python train.py --model="audio frame classifier" --dataset="synthesized solo parts of chorales (CocoChorales)" --train_examples=39062 --gain_aug_db=10 --time_shift_ms=50 --n_mels=40 --hop_length=160 --input="log_mel" --spec_augment=false --win_length=400 --num_classes=73 --output_stride=4 --arch="ecapa_tdnn" --norm="batchnorm" --hidden_act="silu" --depths=[16] --kernel_size=3 --stem="single" --widths=[384] --init="lecun_normal" --optimizer="muon" --muon_scale="spectral" --learning_rate=0.03 --momentum=0.95 --nesterov=true --orthogonalizer="newton_schulz_5" --adamw_lr_other_params=0.00072 --max_grad_norm=1.0 --max_steps=5200 --batch_size=64 --epochs=8.5 --lr_schedule="wsd" --decay_fraction=0.3 --final_lr_fraction=0 --warmup_steps=260 --weight_decay=0.007 --adamw_weight_decay_other_params=0.01
Rows from block 3 of a small audio frame classifier, named by matrix and row number. Each number is 200 + 20 x the weight over its row's rms, rounded and kept within 0 to 999. All counts start at 0.
Before each channel's rows are labels from the 100 clips, of 14976, where the channel reaches its highest value: "top examples" is what is common among them; "peak on" is the class under the peak. Only what is clearly more common there than usual is listed. The data: synthesized solo parts of chorales (CocoChorales). In brackets: how many of the 100, against the usual share in percent.
# c30: last pointwise conv (model.blocks.3.c3.0.weight, 384x384x1), inputs 0-95

top examples: note D4 (73 vs 12.4); cello (58 vs 9.8); note C#4 (34 vs 12.3); note C4 (33 vs 10.8)
peak on: D4 (88 vs 4.3)
c30.258,209,225,191,187,160,216,236,203,219,220,191,147,192,159,255,202,224,224,237,187,191,215,219,175,229,206,185,212,179,205,225,203,187,230,249,227,176,183,213,195,286,183,190,191,244,209,181,187,170,190,189,172,171,196,199,186,184,219,191,220,167,202,220,224,182,203,207,194,203,206,173,155,233,212,226,179,202,186,228,217,229,222,212,199,179,210,185,265,222,182,216,197,248,191,218,198

top examples: bassoon (63 vs 8.5); note G3 (46 vs 6.3); note C4 (40 vs 10.8); note F#3 (35 vs 4.9)
peak on: silence (48 vs 12.2); G3 (27 vs 1.7)
c30.290,186,190,177,172,213,198,168,209,189,189,173,229,206,226,171,192,184,165,213,219,182,206,223,182,188,217,220,163,194,188,174,200,177,191,204,199,219,196,204,211,216,177,175,205,166,161,174,198,193,206,161,160,215,201,206,197,175,224,241,197,222,197,192,219,170,184,190,226,211,232,230,177,188,188,197,220,211,183,198,167,210,203,222,170,200,204,179,168,195,167,152,201,232,194,222,212

top examples: cello (81 vs 9.8); note A#3 (52 vs 10.5); note B3 (51 vs 9.7); note D4 (41 vs 12.4)
peak on: B3 (41 vs 2.8); A#3 (27 vs 3)
c30.12,228,197,229,193,232,210,212,195,165,200,194,183,238,185,226,186,163,189,236,175,201,237,183,270,229,172,200,207,192,201,194,221,201,182,244,242,196,218,193,211,238,271,208,213,243,180,197,204,182,250,170,203,166,197,233,195,204,204,201,207,176,210,210,194,178,215,214,217,208,173,212,210,205,157,187,203,200,198,187,180,205,196,195,192,197,211,210,170,164,205,189,246,201,235,207,193

top examples: note E3 (64 vs 2.9); tuba (44 vs 8.5); bassoon (31 vs 8.5); note G#3 (30 vs 8.1)
peak on: E3 (61 vs 0.8)
c30.29,203,202,222,188,217,200,245,200,204,217,233,201,228,189,221,189,200,222,255,211,198,185,198,208,171,179,213,201,234,202,206,220,196,201,158,160,198,188,226,209,154,176,222,179,230,210,167,169,205,212,200,211,219,164,228,233,197,178,263,224,197,199,179,181,181,198,162,178,195,203,201,178,233,173,186,168,228,210,206,222,205,167,192,220,196,213,198,244,211,213,176,223,189,216,239,185

top examples: note G3 (89 vs 6.3); bassoon (57 vs 8.5); note A3 (47 vs 8.6); note A#3 (34 vs 10.5)
peak on: G3 (85 vs 1.7)
c30.242,214,201,174,180,197,215,181,163,220,202,194,202,205,251,189,183,152,208,179,191,209,193,177,212,190,194,204,208,196,209,201,211,186,180,252,190,209,195,183,188,190,166,153,198,202,168,244,197,203,186,213,178,226,185,220,183,224,199,170,193,195,197,202,185,180,202,228,198,180,204,213,224,197,177,226,188,191,197,192,226,228,213,185,156,202,204,185,172,152,172,166,186,220,204,220,201

top examples: tuba (86 vs 8.5); note D#3 (58 vs 2.3); note A#3 (51 vs 10.5); note G#3 (41 vs 8.1)
peak on: D#3 (56 vs 0.8)
c30.67,180,170,205,200,199,214,194,146,198,147,186,229,210,183,287,246,185,169,200,190,214,175,201,180,205,205,165,188,217,200,234,221,198,189,218,200,204,236,221,184,193,206,238,206,200,205,230,216,196,176,211,207,227,235,178,190,180,179,205,170,260,184,211,181,201,161,231,161,220,202,197,191,229,235,214,168,200,234,202,191,191,233,184,252,216,209,196,213,169,207,161,160,186,187,224,170

top examples: note G3 (64 vs 6.3); note C4 (51 vs 10.8); bassoon (47 vs 8.5); note C3 (34 vs 0.6)
peak on: C4 (36 vs 3.1); C3 (33 vs 0.2)
c30.140,187,215,196,190,177,180,189,173,181,199,165,188,214,145,212,225,222,202,191,228,195,206,275,210,207,211,178,233,225,181,227,210,226,158,194,196,215,173,178,219,183,211,232,223,229,185,183,207,229,242,168,184,187,234,207,180,189,246,187,218,168,207,198,231,206,198,228,168,160,188,176,217,184,228,178,193,201,212,240,194,160,180,183,194,206,185,165,190,187,193,178,257,227,195,209,178

top examples: note D4 (71 vs 12.4); cello (55 vs 9.8); note C4 (32 vs 10.8); note A3 (28 vs 8.6)
peak on: D4 (68 vs 4.3)
c30.316,160,203,196,203,191,227,249,172,207,222,209,200,187,216,203,193,197,189,198,180,237,169,195,196,183,178,232,222,189,143,221,218,204,247,209,196,207,205,214,188,235,216,216,204,196,181,182,187,193,176,209,217,194,207,178,205,223,177,186,200,198,178,178,226,172,195,203,161,193,186,238,210,198,189,211,195,202,206,184,188,222,213,235,186,215,205,205,228,201,166,229,221,208,182,215,240

top examples: note C4 (75 vs 10.8); bassoon (55 vs 8.5); note A#3 (43 vs 10.5); tuba (34 vs 8.5)
peak on: C4 (64 vs 3.1)
c30.204,176,171,180,175,184,198,162,185,197,205,198,236,189,257,217,223,162,179,209,201,194,277,281,219,176,188,200,220,222,192,174,197,219,169,211,215,245,250,218,194,187,217,176,216,201,186,197,218,221,182,191,235,219,218,227,205,174,257,204,227,166,149,199,210,205,174,221,206,205,208,207,233,154,203,175,192,226,196,199,185,217,228,217,183,199,190,182,197,190,186,165,221,179,219,193,206

top examples: note C4 (94 vs 10.8); note A#3 (58 vs 10.5); tuba (50 vs 8.5); note D4 (40 vs 12.4)
peak on: C4 (94 vs 3.1)
c30.372,202,181,175,236,245,166,206,209,205,208,208,206,209,178,175,223,205,170,223,146,196,145,204,234,188,190,205,216,214,197,212,200,184,233,203,204,153,205,179,205,187,216,199,219,211,196,222,217,187,189,229,191,186,223,243,217,221,225,229,184,185,207,202,167,176,189,176,220,175,193,179,205,165,224,195,176,223,241,178,236,206,231,206,184,179,201,226,201,196,210,212,181,165,212,215,202

top examples: tuba (93 vs 8.5); note D4 (83 vs 12.4); note C#4 (40 vs 12.3); note C4 (36 vs 10.8)
peak on: D4 (83 vs 4.3)
c30.38,207,212,185,166,236,192,235,214,216,204,150,185,165,189,211,174,214,219,178,210,201,163,215,198,241,200,216,176,182,178,231,184,199,220,222,229,198,192,187,235,259,186,185,196,231,209,203,246,168,225,213,213,222,225,216,196,217,189,225,185,247,184,207,219,250,164,191,209,199,222,172,171,211,181,174,181,232,183,159,228,221,196,204,201,178,166,199,218,207,190,222,235,182,216,191,176

top examples: tuba (62 vs 8.5); note C4 (55 vs 10.8); note G3 (40 vs 6.3); note F3 (37 vs 3.7)
peak on: C4 (45 vs 3.1)
c30.74,199,158,247,181,203,203,208,186,210,195,203,190,162,208,202,185,214,182,160,221,209,219,190,203,263,196,216,210,199,207,220,216,210,177,206,192,194,221,211,205,184,234,193,191,203,187,221,202,199,194,225,190,154,215,208,193,183,162,181,174,204,201,178,206,230,191,177,227,170,213,192,223,195,221,215,232,208,211,206,212,185,200,202,212,208,207,231,229,181,193,153,208,205,185,177,240

top examples: tuba (100 vs 8.5); note D3 (99 vs 2.4); note A3 (47 vs 8.6); note G3 (34 vs 6.3)
peak on: D3 (97 vs 0.9)
c30.360,255,198,217,206,178,212,184,216,210,198,185,237,190,164,167,227,238,204,195,253,160,177,183,178,217,192,183,198,206,170,210,244,178,215,196,226,197,219,210,191,215,177,198,197,205,202,199,209,151,231,224,201,162,193,173,181,178,195,210,251,178,251,185,187,271,233,242,193,223,164,217,232,190,144,196,207,190,243,173,231,207,160,200,159,145,211,198,210,201,208,227,204,217,208,188,264

top examples: note F#4 (38 vs 8.5); tuba (33 vs 8.5); horn (28 vs 6.7)
peak on: F#4 (35 vs 3.1); D4 (26 vs 4.3)
c30.237,207,189,214,243,179,232,214,212,208,216,216,203,219,211,188,232,182,221,215,205,214,185,186,239,219,254,206,183,192,192,179,186,180,210,228,212,163,199,206,200,185,176,186,174,221,217,214,166,208,198,161,204,193,233,180,170,219,194,217,200,204,190,233,262,212,214,183,193,199,212,195,205,227,156,184,212,222,192,231,180,188,195,208,179,171,232,232,230,167,181,233,149,213,205,204,171

top examples: note C4 (93 vs 10.8); note D4 (44 vs 12.4); note A#3 (34 vs 10.5); cello (31 vs 9.8)
peak on: C4 (90 vs 3.1)
c30.132,193,153,215,159,198,188,205,212,183,151,206,195,183,172,267,191,216,206,200,186,221,214,244,218,183,205,223,220,186,174,204,212,183,182,190,233,231,187,202,212,245,198,222,249,183,232,177,206,192,197,242,149,187,191,243,221,255,197,199,207,207,232,202,168,223,182,221,201,170,226,201,236,191,155,177,145,228,238,186,188,201,207,209,220,256,203,215,217,248,172,215,146,169,205,133,200

top examples: note E3 (66 vs 2.9); tuba (53 vs 8.5); note F3 (47 vs 3.7); note G3 (45 vs 6.3)
peak on: E3 (60 vs 0.8); F3 (40 vs 1)
c30.353,169,145,210,163,177,216,192,205,220,203,224,176,211,207,195,206,196,244,182,177,199,147,186,186,157,182,167,197,224,176,167,175,183,203,193,234,170,190,174,175,178,191,184,170,184,200,197,181,225,224,186,151,221,231,172,176,173,197,229,194,221,196,225,179,172,182,207,240,187,237,187,180,183,186,215,226,227,196,238,177,173,207,191,195,200,202,189,189,237,202,200,177,205,188,180,198

top examples: note C4 (63 vs 10.8); note A3 (38 vs 8.6); cello (37 vs 9.8); tuba (27 vs 8.5)
peak on: C4 (51 vs 3.1); A3 (33 vs 2.5)
c30.276,194,232,179,210,193,178,222,204,194,201,209,206,232,212,199,186,226,228,181,205,216,218,240,193,202,234,161,228,183,191,214,214,212,206,240,205,174,206,193,216,209,179,174,225,172,161,225,213,188,184,182,220,150,230,206,245,194,188,201,204,194,199,227,188,203,176,193,163,227,235,141,246,158,163,195,169,173,199,192,212,221,200,241,219,211,255,208,220,228,185,221,161,195,194,205,199

top examples: note G3 (63 vs 6.3); tuba (54 vs 8.5); note A3 (49 vs 8.6); note A#3 (28 vs 10.5)
peak on: A3 (37 vs 2.5)
c30.61,166,196,194,186,210,210,189,194,205,237,174,177,208,209,207,207,204,197,211,191,192,186,193,207,181,200,210,208,198,201,188,179,197,184,206,195,211,214,207,155,198,165,142,177,196,186,199,191,189,159,203,184,191,194,215,233,207,243,191,188,203,191,229,171,213,211,206,184,183,181,220,227,213,210,191,204,200,225,187,226,203,197,229,198,173,192,205,197,188,219,223,188,183,186,190,212

top examples: tuba (63 vs 8.5); note B3 (56 vs 9.7); note G3 (47 vs 6.3); note A#3 (42 vs 10.5)
peak on: B3 (42 vs 2.8); G3 (39 vs 1.7)
c30.115,200,182,212,192,194,224,213,199,177,214,188,168,188,231,215,186,213,209,175,214,203,216,186,156,184,219,179,173,193,221,197,222,219,185,216,216,186,234,170,198,191,231,201,221,192,176,195,235,179,182,235,197,206,190,189,194,211,189,208,188,218,193,200,192,222,241,188,263,182,222,201,210,199,172,161,228,188,190,202,196,184,170,173,169,206,234,207,200,192,197,171,220,232,194,234,170

top examples: note G3 (53 vs 6.3); note D3 (36 vs 2.4); instrument: tuba (35 vs 8.5); note F#3 (33 vs 4.9)
peak on: D#3 (29 vs 0.8); D3 (28 vs 0.9)
c30.222,156,189,206,203,204,219,214,197,228,172,224,184,179,218,224,210,186,206,194,187,214,211,218,212,199,196,202,207,214,158,167,181,173,179,172,234,232,175,234,224,169,212,196,205,229,233,168,181,221,174,192,237,172,224,199,184,159,204,214,167,175,226,192,188,210,207,201,213,205,195,202,176,241,170,189,197,215,177,177,200,174,184,199,209,190,197,192,173,198,200,217,176,208,192,209,196

top examples: cello (35 vs 9.8); note G5 (28 vs 6.5); note F5 (25 vs 8.1)
peak on: silence (33 vs 12.2); G5 (28 vs 2.6)
c30.335,205,204,184,206,210,194,214,220,204,239,215,201,181,217,191,218,174,196,204,203,222,204,212,242,190,245,184,189,184,212,230,206,183,225,227,202,204,163,242,203,177,201,262,191,204,206,193,191,193,218,209,213,202,227,195,229,249,200,202,196,214,200,208,200,166,213,191,216,153,207,188,202,192,198,172,226,152,217,191,180,179,225,218,216,208,179,144,169,232,211,218,172,212,222,198,207

top examples: bassoon (43 vs 8.5); tuba (36 vs 8.5); note A3 (36 vs 8.6); note G3 (34 vs 6.3)
peak on: silence (64 vs 12.2)
c30.254,185,202,175,183,205,195,194,197,194,194,215,217,158,162,198,197,213,210,214,188,183,199,180,208,217,190,191,191,192,182,175,177,218,174,209,217,196,198,229,193,190,202,178,200,193,199,204,206,208,182,191,190,185,214,251,224,269,200,184,181,199,181,192,184,166,227,196,158,206,184,208,194,195,201,213,192,189,202,193,180,190,209,198,216,177,193,209,192,208,197,185,191,190,187,225,186

top examples: note G3 (33 vs 6.3); tuba (33 vs 8.5); note B4 (33 vs 9.5); cello (28 vs 9.8)
peak on: B4 (31 vs 3.7); G3 (26 vs 1.7)
c30.383,168,202,185,241,169,179,161,166,203,194,157,169,209,198,204,172,211,190,197,233,220,229,182,209,212,181,189,245,202,228,208,178,174,188,212,163,179,192,184,153,206,184,196,231,220,187,211,196,211,199,197,252,220,190,218,212,212,200,212,150,229,195,194,206,166,138,176,236,198,235,202,229,188,161,224,233,195,202,213,202,191,217,186,226,200,186,177,200,227,198,188,163,167,202,220,196

top examples: note C4 (77 vs 10.8); cello (65 vs 9.8); note A#3 (57 vs 10.5); note B3 (32 vs 9.7)
peak on: C4 (74 vs 3.1)
c30.166,210,237,188,195,189,217,199,165,210,163,165,215,237,225,212,235,173,170,196,191,211,217,185,206,215,189,173,191,184,171,219,244,182,163,186,228,190,188,263,156,208,285,174,219,183,190,203,175,201,190,200,196,204,245,244,183,204,203,161,183,217,172,197,187,185,207,250,183,222,180,208,202,190,208,227,210,190,206,188,213,209,219,227,186,190,193,215,233,203,202,193,225,220,185,215,185

top examples: note F#3 (72 vs 4.9); tuba (66 vs 8.5); note G#3 (37 vs 8.1); note E3 (26 vs 2.9)
peak on: F#3 (72 vs 1.3)
c30.351,225,223,174,200,188,174,204,175,234,234,246,230,237,200,195,205,177,228,207,217,186,220,187,208,186,191,214,209,205,176,212,221,194,190,215,204,211,205,152,197,200,205,226,183,198,229,199,221,182,193,201,137,182,233,153,196,194,214,219,209,178,225,211,165,195,225,183,243,188,179,196,220,223,243,174,197,223,206,215,179,240,186,205,205,190,169,213,180,227,234,225,185,217,191,178,226

top examples: note G3 (69 vs 6.3); note A3 (51 vs 8.6); cello (51 vs 9.8); note B3 (43 vs 9.7)
peak on: G3 (65 vs 1.7); B3 (28 vs 2.8)
c30.201,195,197,178,202,220,177,211,181,204,189,206,199,182,210,233,181,159,195,195,181,195,212,186,210,164,183,190,178,208,210,209,186,221,224,231,206,188,211,219,210,218,236,184,192,158,157,189,173,183,216,245,216,198,235,207,171,243,192,200,171,176,198,190,226,185,182,208,204,181,156,173,153,183,203,184,201,209,209,194,179,196,167,191,198,249,174,191,173,161,217,190,187,171,222,213,187

top examples: clarinet (42 vs 9.1); note F4 (35 vs 9.2); cello (32 vs 9.8); note E4 (30 vs 9)
peak on: F4 (28 vs 3.4)
c30.195,213,220,225,209,153,178,210,194,181,206,194,207,204,195,196,213,178,214,222,197,182,205,226,179,204,181,206,191,154,165,178,165,237,180,209,191,185,187,229,172,179,204,184,182,230,198,183,207,211,197,211,220,187,162,180,196,180,224,199,174,187,231,220,220,166,200,260,210,214,185,212,194,173,176,177,219,158,181,176,157,204,207,230,178,171,187,245,192,181,194,202,200,209,203,210,172

top examples: note C4 (60 vs 10.8); note G3 (49 vs 6.3); cello (47 vs 9.8); note A#3 (33 vs 10.5)
peak on: C4 (44 vs 3.1)
c30.348,205,160,207,237,169,181,209,178,168,177,221,212,244,167,198,190,213,222,193,192,181,228,196,209,207,223,207,217,225,219,189,235,212,167,229,225,205,232,200,171,185,195,208,228,203,223,215,179,240,181,201,192,216,161,229,191,183,223,205,145,192,164,218,191,196,199,161,204,187,210,147,207,162,200,195,189,217,187,203,206,191,196,174,191,239,179,234,198,220,191,189,203,173,215,226,179

top examples: note D4 (38 vs 12.4); cello (32 vs 9.8); note C#4 (31 vs 12.3); trombone (30 vs 7.4)
peak on: silence (39 vs 12.2)
c30.116,213,204,151,200,257,204,183,197,165,171,189,203,187,211,205,193,182,245,204,205,194,209,192,161,186,190,173,165,181,190,225,156,184,209,177,177,191,199,193,143,236,205,185,222,208,230,192,195,196,199,165,187,199,216,219,218,222,185,151,168,190,182,197,197,193,157,242,236,206,185,258,210,202,211,170,154,200,218,211,198,200,173,209,194,190,202,238,221,195,186,215,189,187,203,207,205

top examples: note E3 (91 vs 2.9); cello (56 vs 9.8); note F#3 (53 vs 4.9); note B3 (44 vs 9.7)
peak on: E3 (92 vs 0.8)
c30.260,209,201,225,192,223,147,197,205,230,210,221,217,165,194,197,207,207,194,174,182,188,168,185,214,193,239,195,194,212,179,185,197,214,204,227,199,191,211,288,188,205,182,161,188,221,199,190,185,219,223,218,181,233,168,166,197,198,177,188,178,169,233,197,190,204,226,166,185,207,164,204,203,208,183,201,217,168,220,192,232,212,204,225,213,195,213,216,205,197,212,201,233,160,239,172,172

top examples: note G4 (53 vs 7.3); horn (45 vs 6.7); note G#4 (45 vs 9); note A4 (33 vs 8.5)
peak on: G4 (51 vs 2.6); G#4 (39 vs 3.3)
c30.60,218,233,235,205,205,196,238,204,195,182,235,216,154,244,209,178,254,143,226,193,171,236,187,164,187,225,203,184,188,198,188,202,157,192,180,208,212,196,192,257,180,192,202,213,186,185,216,153,216,201,231,202,199,219,190,185,250,159,243,178,206,218,197,184,170,229,191,189,207,212,179,213,229,185,188,230,189,175,246,198,208,171,204,195,201,177,193,151,218,210,180,229,232,221,203,239

top examples: note E3 (67 vs 2.9); tuba (49 vs 8.5); note F#3 (36 vs 4.9); instrument: cello (31 vs 9.8)
peak on: E3 (67 vs 0.8)
c30.187,164,209,230,267,212,225,189,211,171,243,222,194,200,194,240,185,190,173,187,231,207,188,196,232,163,206,226,180,173,223,216,234,212,171,179,195,229,172,240,207,191,241,203,219,206,200,178,227,164,216,245,214,231,234,182,196,205,206,194,202,218,193,178,199,234,183,216,187,211,155,184,202,215,187,197,224,220,228,199,225,212,185,195,238,238,209,201,197,227,237,219,188,193,191,190,213

top examples: cello (50 vs 9.8); note G3 (42 vs 6.3); note A#3 (41 vs 10.5); note A3 (39 vs 8.6)
peak on: D3 (32 vs 0.9)
c30.211,179,179,199,235,204,151,202,195,175,197,131,210,219,218,201,232,196,179,185,188,182,175,207,235,192,225,183,214,197,182,210,197,212,200,216,229,216,219,247,213,199,225,188,213,213,218,188,199,225,196,173,191,178,163,242,189,173,239,177,163,250,209,173,163,206,203,201,179,219,226,229,204,217,225,180,208,224,193,183,200,224,193,177,224,220,194,223,155,160,235,188,153,188,175,220,207

top examples: note D4 (60 vs 12.4); tuba (50 vs 8.5); note D3 (38 vs 2.4); note A3 (35 vs 8.6)
peak on: D4 (52 vs 4.3); D3 (31 vs 0.9)
c30.69,184,197,197,214,197,216,221,226,192,237,163,205,175,195,191,258,203,188,204,240,190,165,218,188,216,210,178,200,208,157,200,210,172,214,191,208,179,248,177,187,206,199,219,175,238,225,200,184,172,214,199,176,169,220,213,220,195,210,207,230,151,182,191,241,199,167,245,160,175,231,252,195,227,202,221,176,179,230,201,189,203,229,221,203,175,215,200,214,184,178,198,194,215,202,204,206

top examples: tuba (43 vs 8.5); note F#3 (42 vs 4.9); note E3 (26 vs 2.9)
peak on: silence (64 vs 12.2); F#3 (36 vs 1.3)
c30.347,226,206,196,184,178,176,195,192,162,203,209,186,243,244,220,185,187,183,175,206,228,194,155,198,195,208,215,206,218,208,219,210,183,182,207,245,191,204,199,209,173,274,176,185,210,224,206,239,200,229,211,194,177,185,205,188,200,234,193,221,202,186,212,216,201,223,176,234,158,174,174,154,180,195,206,202,196,194,204,192,184,192,205,235,196,205,184,170,175,195,224,196,166,167,233,212

top examples: note E3 (100 vs 2.9); note B3 (54 vs 9.7); cello (52 vs 9.8); note F#3 (43 vs 4.9)
peak on: E3 (100 vs 0.8)
c30.121,193,191,193,266,218,173,180,206,200,206,173,172,153,198,205,188,236,170,229,187,164,179,217,175,210,168,249,168,176,156,165,200,184,212,175,207,165,163,218,204,181,186,149,204,196,187,215,196,206,204,201,183,199,193,179,211,180,204,188,186,189,191,157,198,227,230,207,205,202,159,204,195,229,204,179,199,186,155,210,210,210,234,136,160,221,278,198,186,190,219,206,194,200,195,204,207

top examples: note B3 (51 vs 9.7); note A#3 (44 vs 10.5); cello (38 vs 9.8); note A3 (36 vs 8.6)
peak on: B3 (50 vs 2.8); A#3 (38 vs 3)
c30.323,238,229,193,207,239,232,231,197,187,211,211,214,215,196,208,206,207,185,203,216,185,207,203,202,209,168,222,231,193,218,171,209,194,229,230,219,172,210,171,192,219,244,196,215,200,231,235,196,152,203,200,167,186,221,218,218,195,201,227,205,191,217,197,176,175,218,190,218,228,211,184,210,168,187,197,177,210,184,196,227,216,191,186,145,210,194,173,214,163,193,225,175,192,179,216,154

top examples: note G4 (31 vs 7.3); note G3 (30 vs 6.3); bassoon (29 vs 8.5)
peak on: G4 (33 vs 2.6)
c30.127,206,232,228,185,219,206,192,209,230,250,216,203,180,170,223,176,182,198,221,193,218,203,199,231,230,174,299,211,187,213,209,186,223,230,187,204,185,232,193,174,193,239,156,171,204,185,180,185,173,223,205,182,204,170,174,214,204,234,209,224,198,200,204,202,206,183,210,202,219,214,211,223,207,184,208,259,213,175,215,204,200,197,188,198,195,216,196,212,196,197,247,186,203,175,218,190

top examples: note E3 (99 vs 2.9); tuba (70 vs 8.5); note F#3 (47 vs 4.9); note B3 (41 vs 9.7)
peak on: E3 (98 vs 0.8)
c30.212,195,180,216,171,210,194,216,189,233,187,223,189,172,182,168,177,173,200,215,156,197,176,211,210,211,217,227,190,230,220,211,160,217,177,235,222,185,207,263,191,179,209,221,203,203,188,251,225,185,201,237,197,204,194,199,187,208,202,259,194,193,217,220,238,195,223,179,205,245,166,206,206,167,201,191,196,196,239,186,166,212,203,215,181,233,200,214,216,211,156,218,208,227,221,196,207

top examples: note F#3 (69 vs 4.9); tuba (63 vs 8.5); note B3 (37 vs 9.7); note E3 (26 vs 2.9)
peak on: F#3 (65 vs 1.3)
c30.32,199,216,232,205,177,190,212,192,201,190,217,238,190,207,217,166,160,201,263,227,226,211,183,179,174,213,209,204,178,210,213,202,184,225,190,176,153,157,162,260,147,225,192,209,213,187,202,214,210,206,179,219,188,210,183,203,214,200,201,178,219,215,172,212,238,225,173,213,220,171,151,208,202,237,170,231,168,222,207,206,203,161,283,189,195,234,202,235,210,201,211,178,185,197,210,163

top examples: note E3 (63 vs 2.9); tuba (43 vs 8.5); note A3 (37 vs 8.6); note F#3 (27 vs 4.9)
peak on: E3 (63 vs 0.8)
c30.268,176,218,207,213,233,203,178,225,219,189,212,171,248,231,245,175,208,201,194,215,203,181,205,215,167,220,180,175,207,203,210,205,193,233,207,191,216,181,186,204,190,175,206,225,219,204,187,155,191,215,184,220,227,188,211,206,210,171,219,214,210,213,198,161,184,250,224,175,226,213,168,184,164,186,204,242,174,233,182,213,191,207,197,191,195,163,182,187,217,215,200,197,196,196,228,189

top examples: note G3 (93 vs 6.3); cello (86 vs 9.8); note A3 (45 vs 8.6); note C4 (39 vs 10.8)
peak on: G3 (93 vs 1.7)
c30.82,235,226,171,202,202,240,185,234,207,155,177,193,217,205,199,178,211,175,173,200,217,225,175,190,213,205,190,206,203,175,167,190,230,174,231,192,215,184,224,212,220,208,209,157,150,191,188,256,200,230,195,190,184,188,206,186,217,218,187,175,241,189,154,174,171,226,191,182,186,194,182,215,210,195,139,164,198,204,194,196,201,181,170,234,294,152,218,226,201,212,187,246,180,227,189,193

top examples: note F#3 (59 vs 4.9); bassoon (32 vs 8.5); note G#3 (31 vs 8.1); instrument: tuba (27 vs 8.5)
peak on: F#3 (59 vs 1.3)
c30.94,184,196,186,235,200,193,203,183,191,181,175,176,169,259,204,227,256,214,222,216,221,187,193,195,194,181,195,197,244,228,200,147,165,226,190,197,238,212,177,187,220,169,204,178,217,188,213,226,241,221,227,235,241,209,230,240,184,159,217,194,240,202,203,226,196,243,229,205,170,200,171,173,182,216,180,203,207,195,211,208,244,211,155,256,223,227,210,179,274,205,169,183,165,192,209,196

top examples: note D4 (83 vs 12.4); cello (54 vs 9.8); note C4 (37 vs 10.8); note D#4 (34 vs 11.5)
peak on: D4 (76 vs 4.3)
c30.269,169,203,219,198,211,228,201,205,176,171,189,200,160,213,230,193,203,197,211,248,179,204,219,246,189,214,218,152,203,202,190,168,175,220,205,206,201,225,179,250,208,200,213,166,234,185,227,176,202,202,193,198,169,213,190,190,162,191,189,219,166,192,213,193,198,194,181,186,212,204,193,197,238,185,171,221,163,189,220,166,211,185,166,220,165,174,202,217,226,197,202,183,166,199,191,198

top examples: clarinet (27 vs 9.1)
peak on: silence (97 vs 12.2)
c30.186,219,168,229,197,219,194,168,212,214,194,164,226,207,209,183,192,236,180,178,185,235,184,196,234,192,177,211,202,146,188,197,197,235,195,183,176,211,225,185,200,208,178,187,193,160,176,185,199,206,162,194,182,175,193,186,196,223,202,196,159,178,209,199,210,204,246,194,215,188,187,172,199,219,216,167,188,190,226,178,211,244,227,183,211,199,201,157,190,205,213,170,197,202,212,204,197

top examples: tuba (73 vs 8.5); note D#3 (68 vs 2.3); note A#3 (59 vs 10.5); note F#3 (36 vs 4.9)
peak on: D#3 (65 vs 0.8)
c30.158,192,188,186,211,220,187,205,178,151,182,201,230,180,190,220,211,193,190,182,205,136,179,208,181,216,186,214,178,194,198,188,199,203,186,192,210,204,202,222,170,205,198,216,172,225,187,186,199,178,190,155,187,166,185,172,163,195,198,190,182,163,218,190,246,181,195,249,199,225,194,232,199,173,180,197,195,208,174,179,220,204,197,202,175,191,205,177,184,163,208,189,178,206,204,168,228

top examples: note B3 (69 vs 9.7); note E3 (64 vs 2.9); tuba (53 vs 8.5); bassoon (39 vs 8.5)
peak on: E3 (52 vs 0.8); B3 (48 vs 2.8)
c30.358,207,201,218,182,208,213,218,223,171,221,205,174,192,157,204,166,213,184,184,192,171,197,245,186,215,182,182,202,192,199,252,188,228,187,204,177,197,204,220,213,203,180,160,178,205,194,226,168,202,181,199,187,226,184,208,181,210,141,193,198,210,175,157,190,173,204,173,209,226,242,196,242,181,212,211,232,189,177,168,220,229,164,207,203,199,181,135,186,220,191,211,225,238,165,183,223

top examples: cello (88 vs 9.8); note G#3 (71 vs 8.1); note A#3 (51 vs 10.5); note A3 (40 vs 8.6)
peak on: G#3 (67 vs 2.4); A3 (33 vs 2.5)
c30.225,188,219,248,181,222,214,208,148,201,218,208,156,248,196,226,208,214,215,221,199,188,208,216,176,189,256,177,184,197,196,222,234,163,183,218,208,160,176,198,207,158,167,213,220,211,204,184,212,235,176,221,203,189,147,243,187,194,230,167,223,140,211,225,186,195,200,204,232,137,210,199,209,197,166,233,150,229,178,196,223,245,208,161,175,209,201,230,202,258,213,221,206,218,182,168,194

top examples: bassoon (44 vs 8.5); note D4 (42 vs 12.4); note C#4 (35 vs 12.3); note A#3 (30 vs 10.5)
peak on: silence (96 vs 12.2)
c30.202,217,204,197,215,205,188,218,180,200,175,189,183,212,189,219,191,186,202,218,197,212,171,187,171,187,208,184,212,229,196,226,150,197,183,166,223,163,157,235,178,197,230,182,211,184,194,177,189,227,220,185,212,233,174,217,217,230,203,198,200,218,208,165,209,207,175,173,185,210,199,222,160,198,180,200,212,193,207,183,208,168,217,208,194,186,241,197,209,233,210,163,190,184,154,216,202

top examples: note F#4 (46 vs 8.5)
peak on: F#4 (44 vs 3.1)
c30.326,208,217,214,174,213,200,191,238,211,234,169,164,219,208,228,228,189,176,230,218,163,220,211,193,198,178,198,187,180,227,171,183,203,211,219,194,177,173,210,178,190,208,170,172,187,245,169,182,236,224,220,217,222,195,207,163,188,179,220,194,147,168,215,228,188,175,218,198,218,207,212,220,192,191,195,177,200,224,221,160,170,218,202,149,155,226,178,201,231,220,205,210,189,214,225,212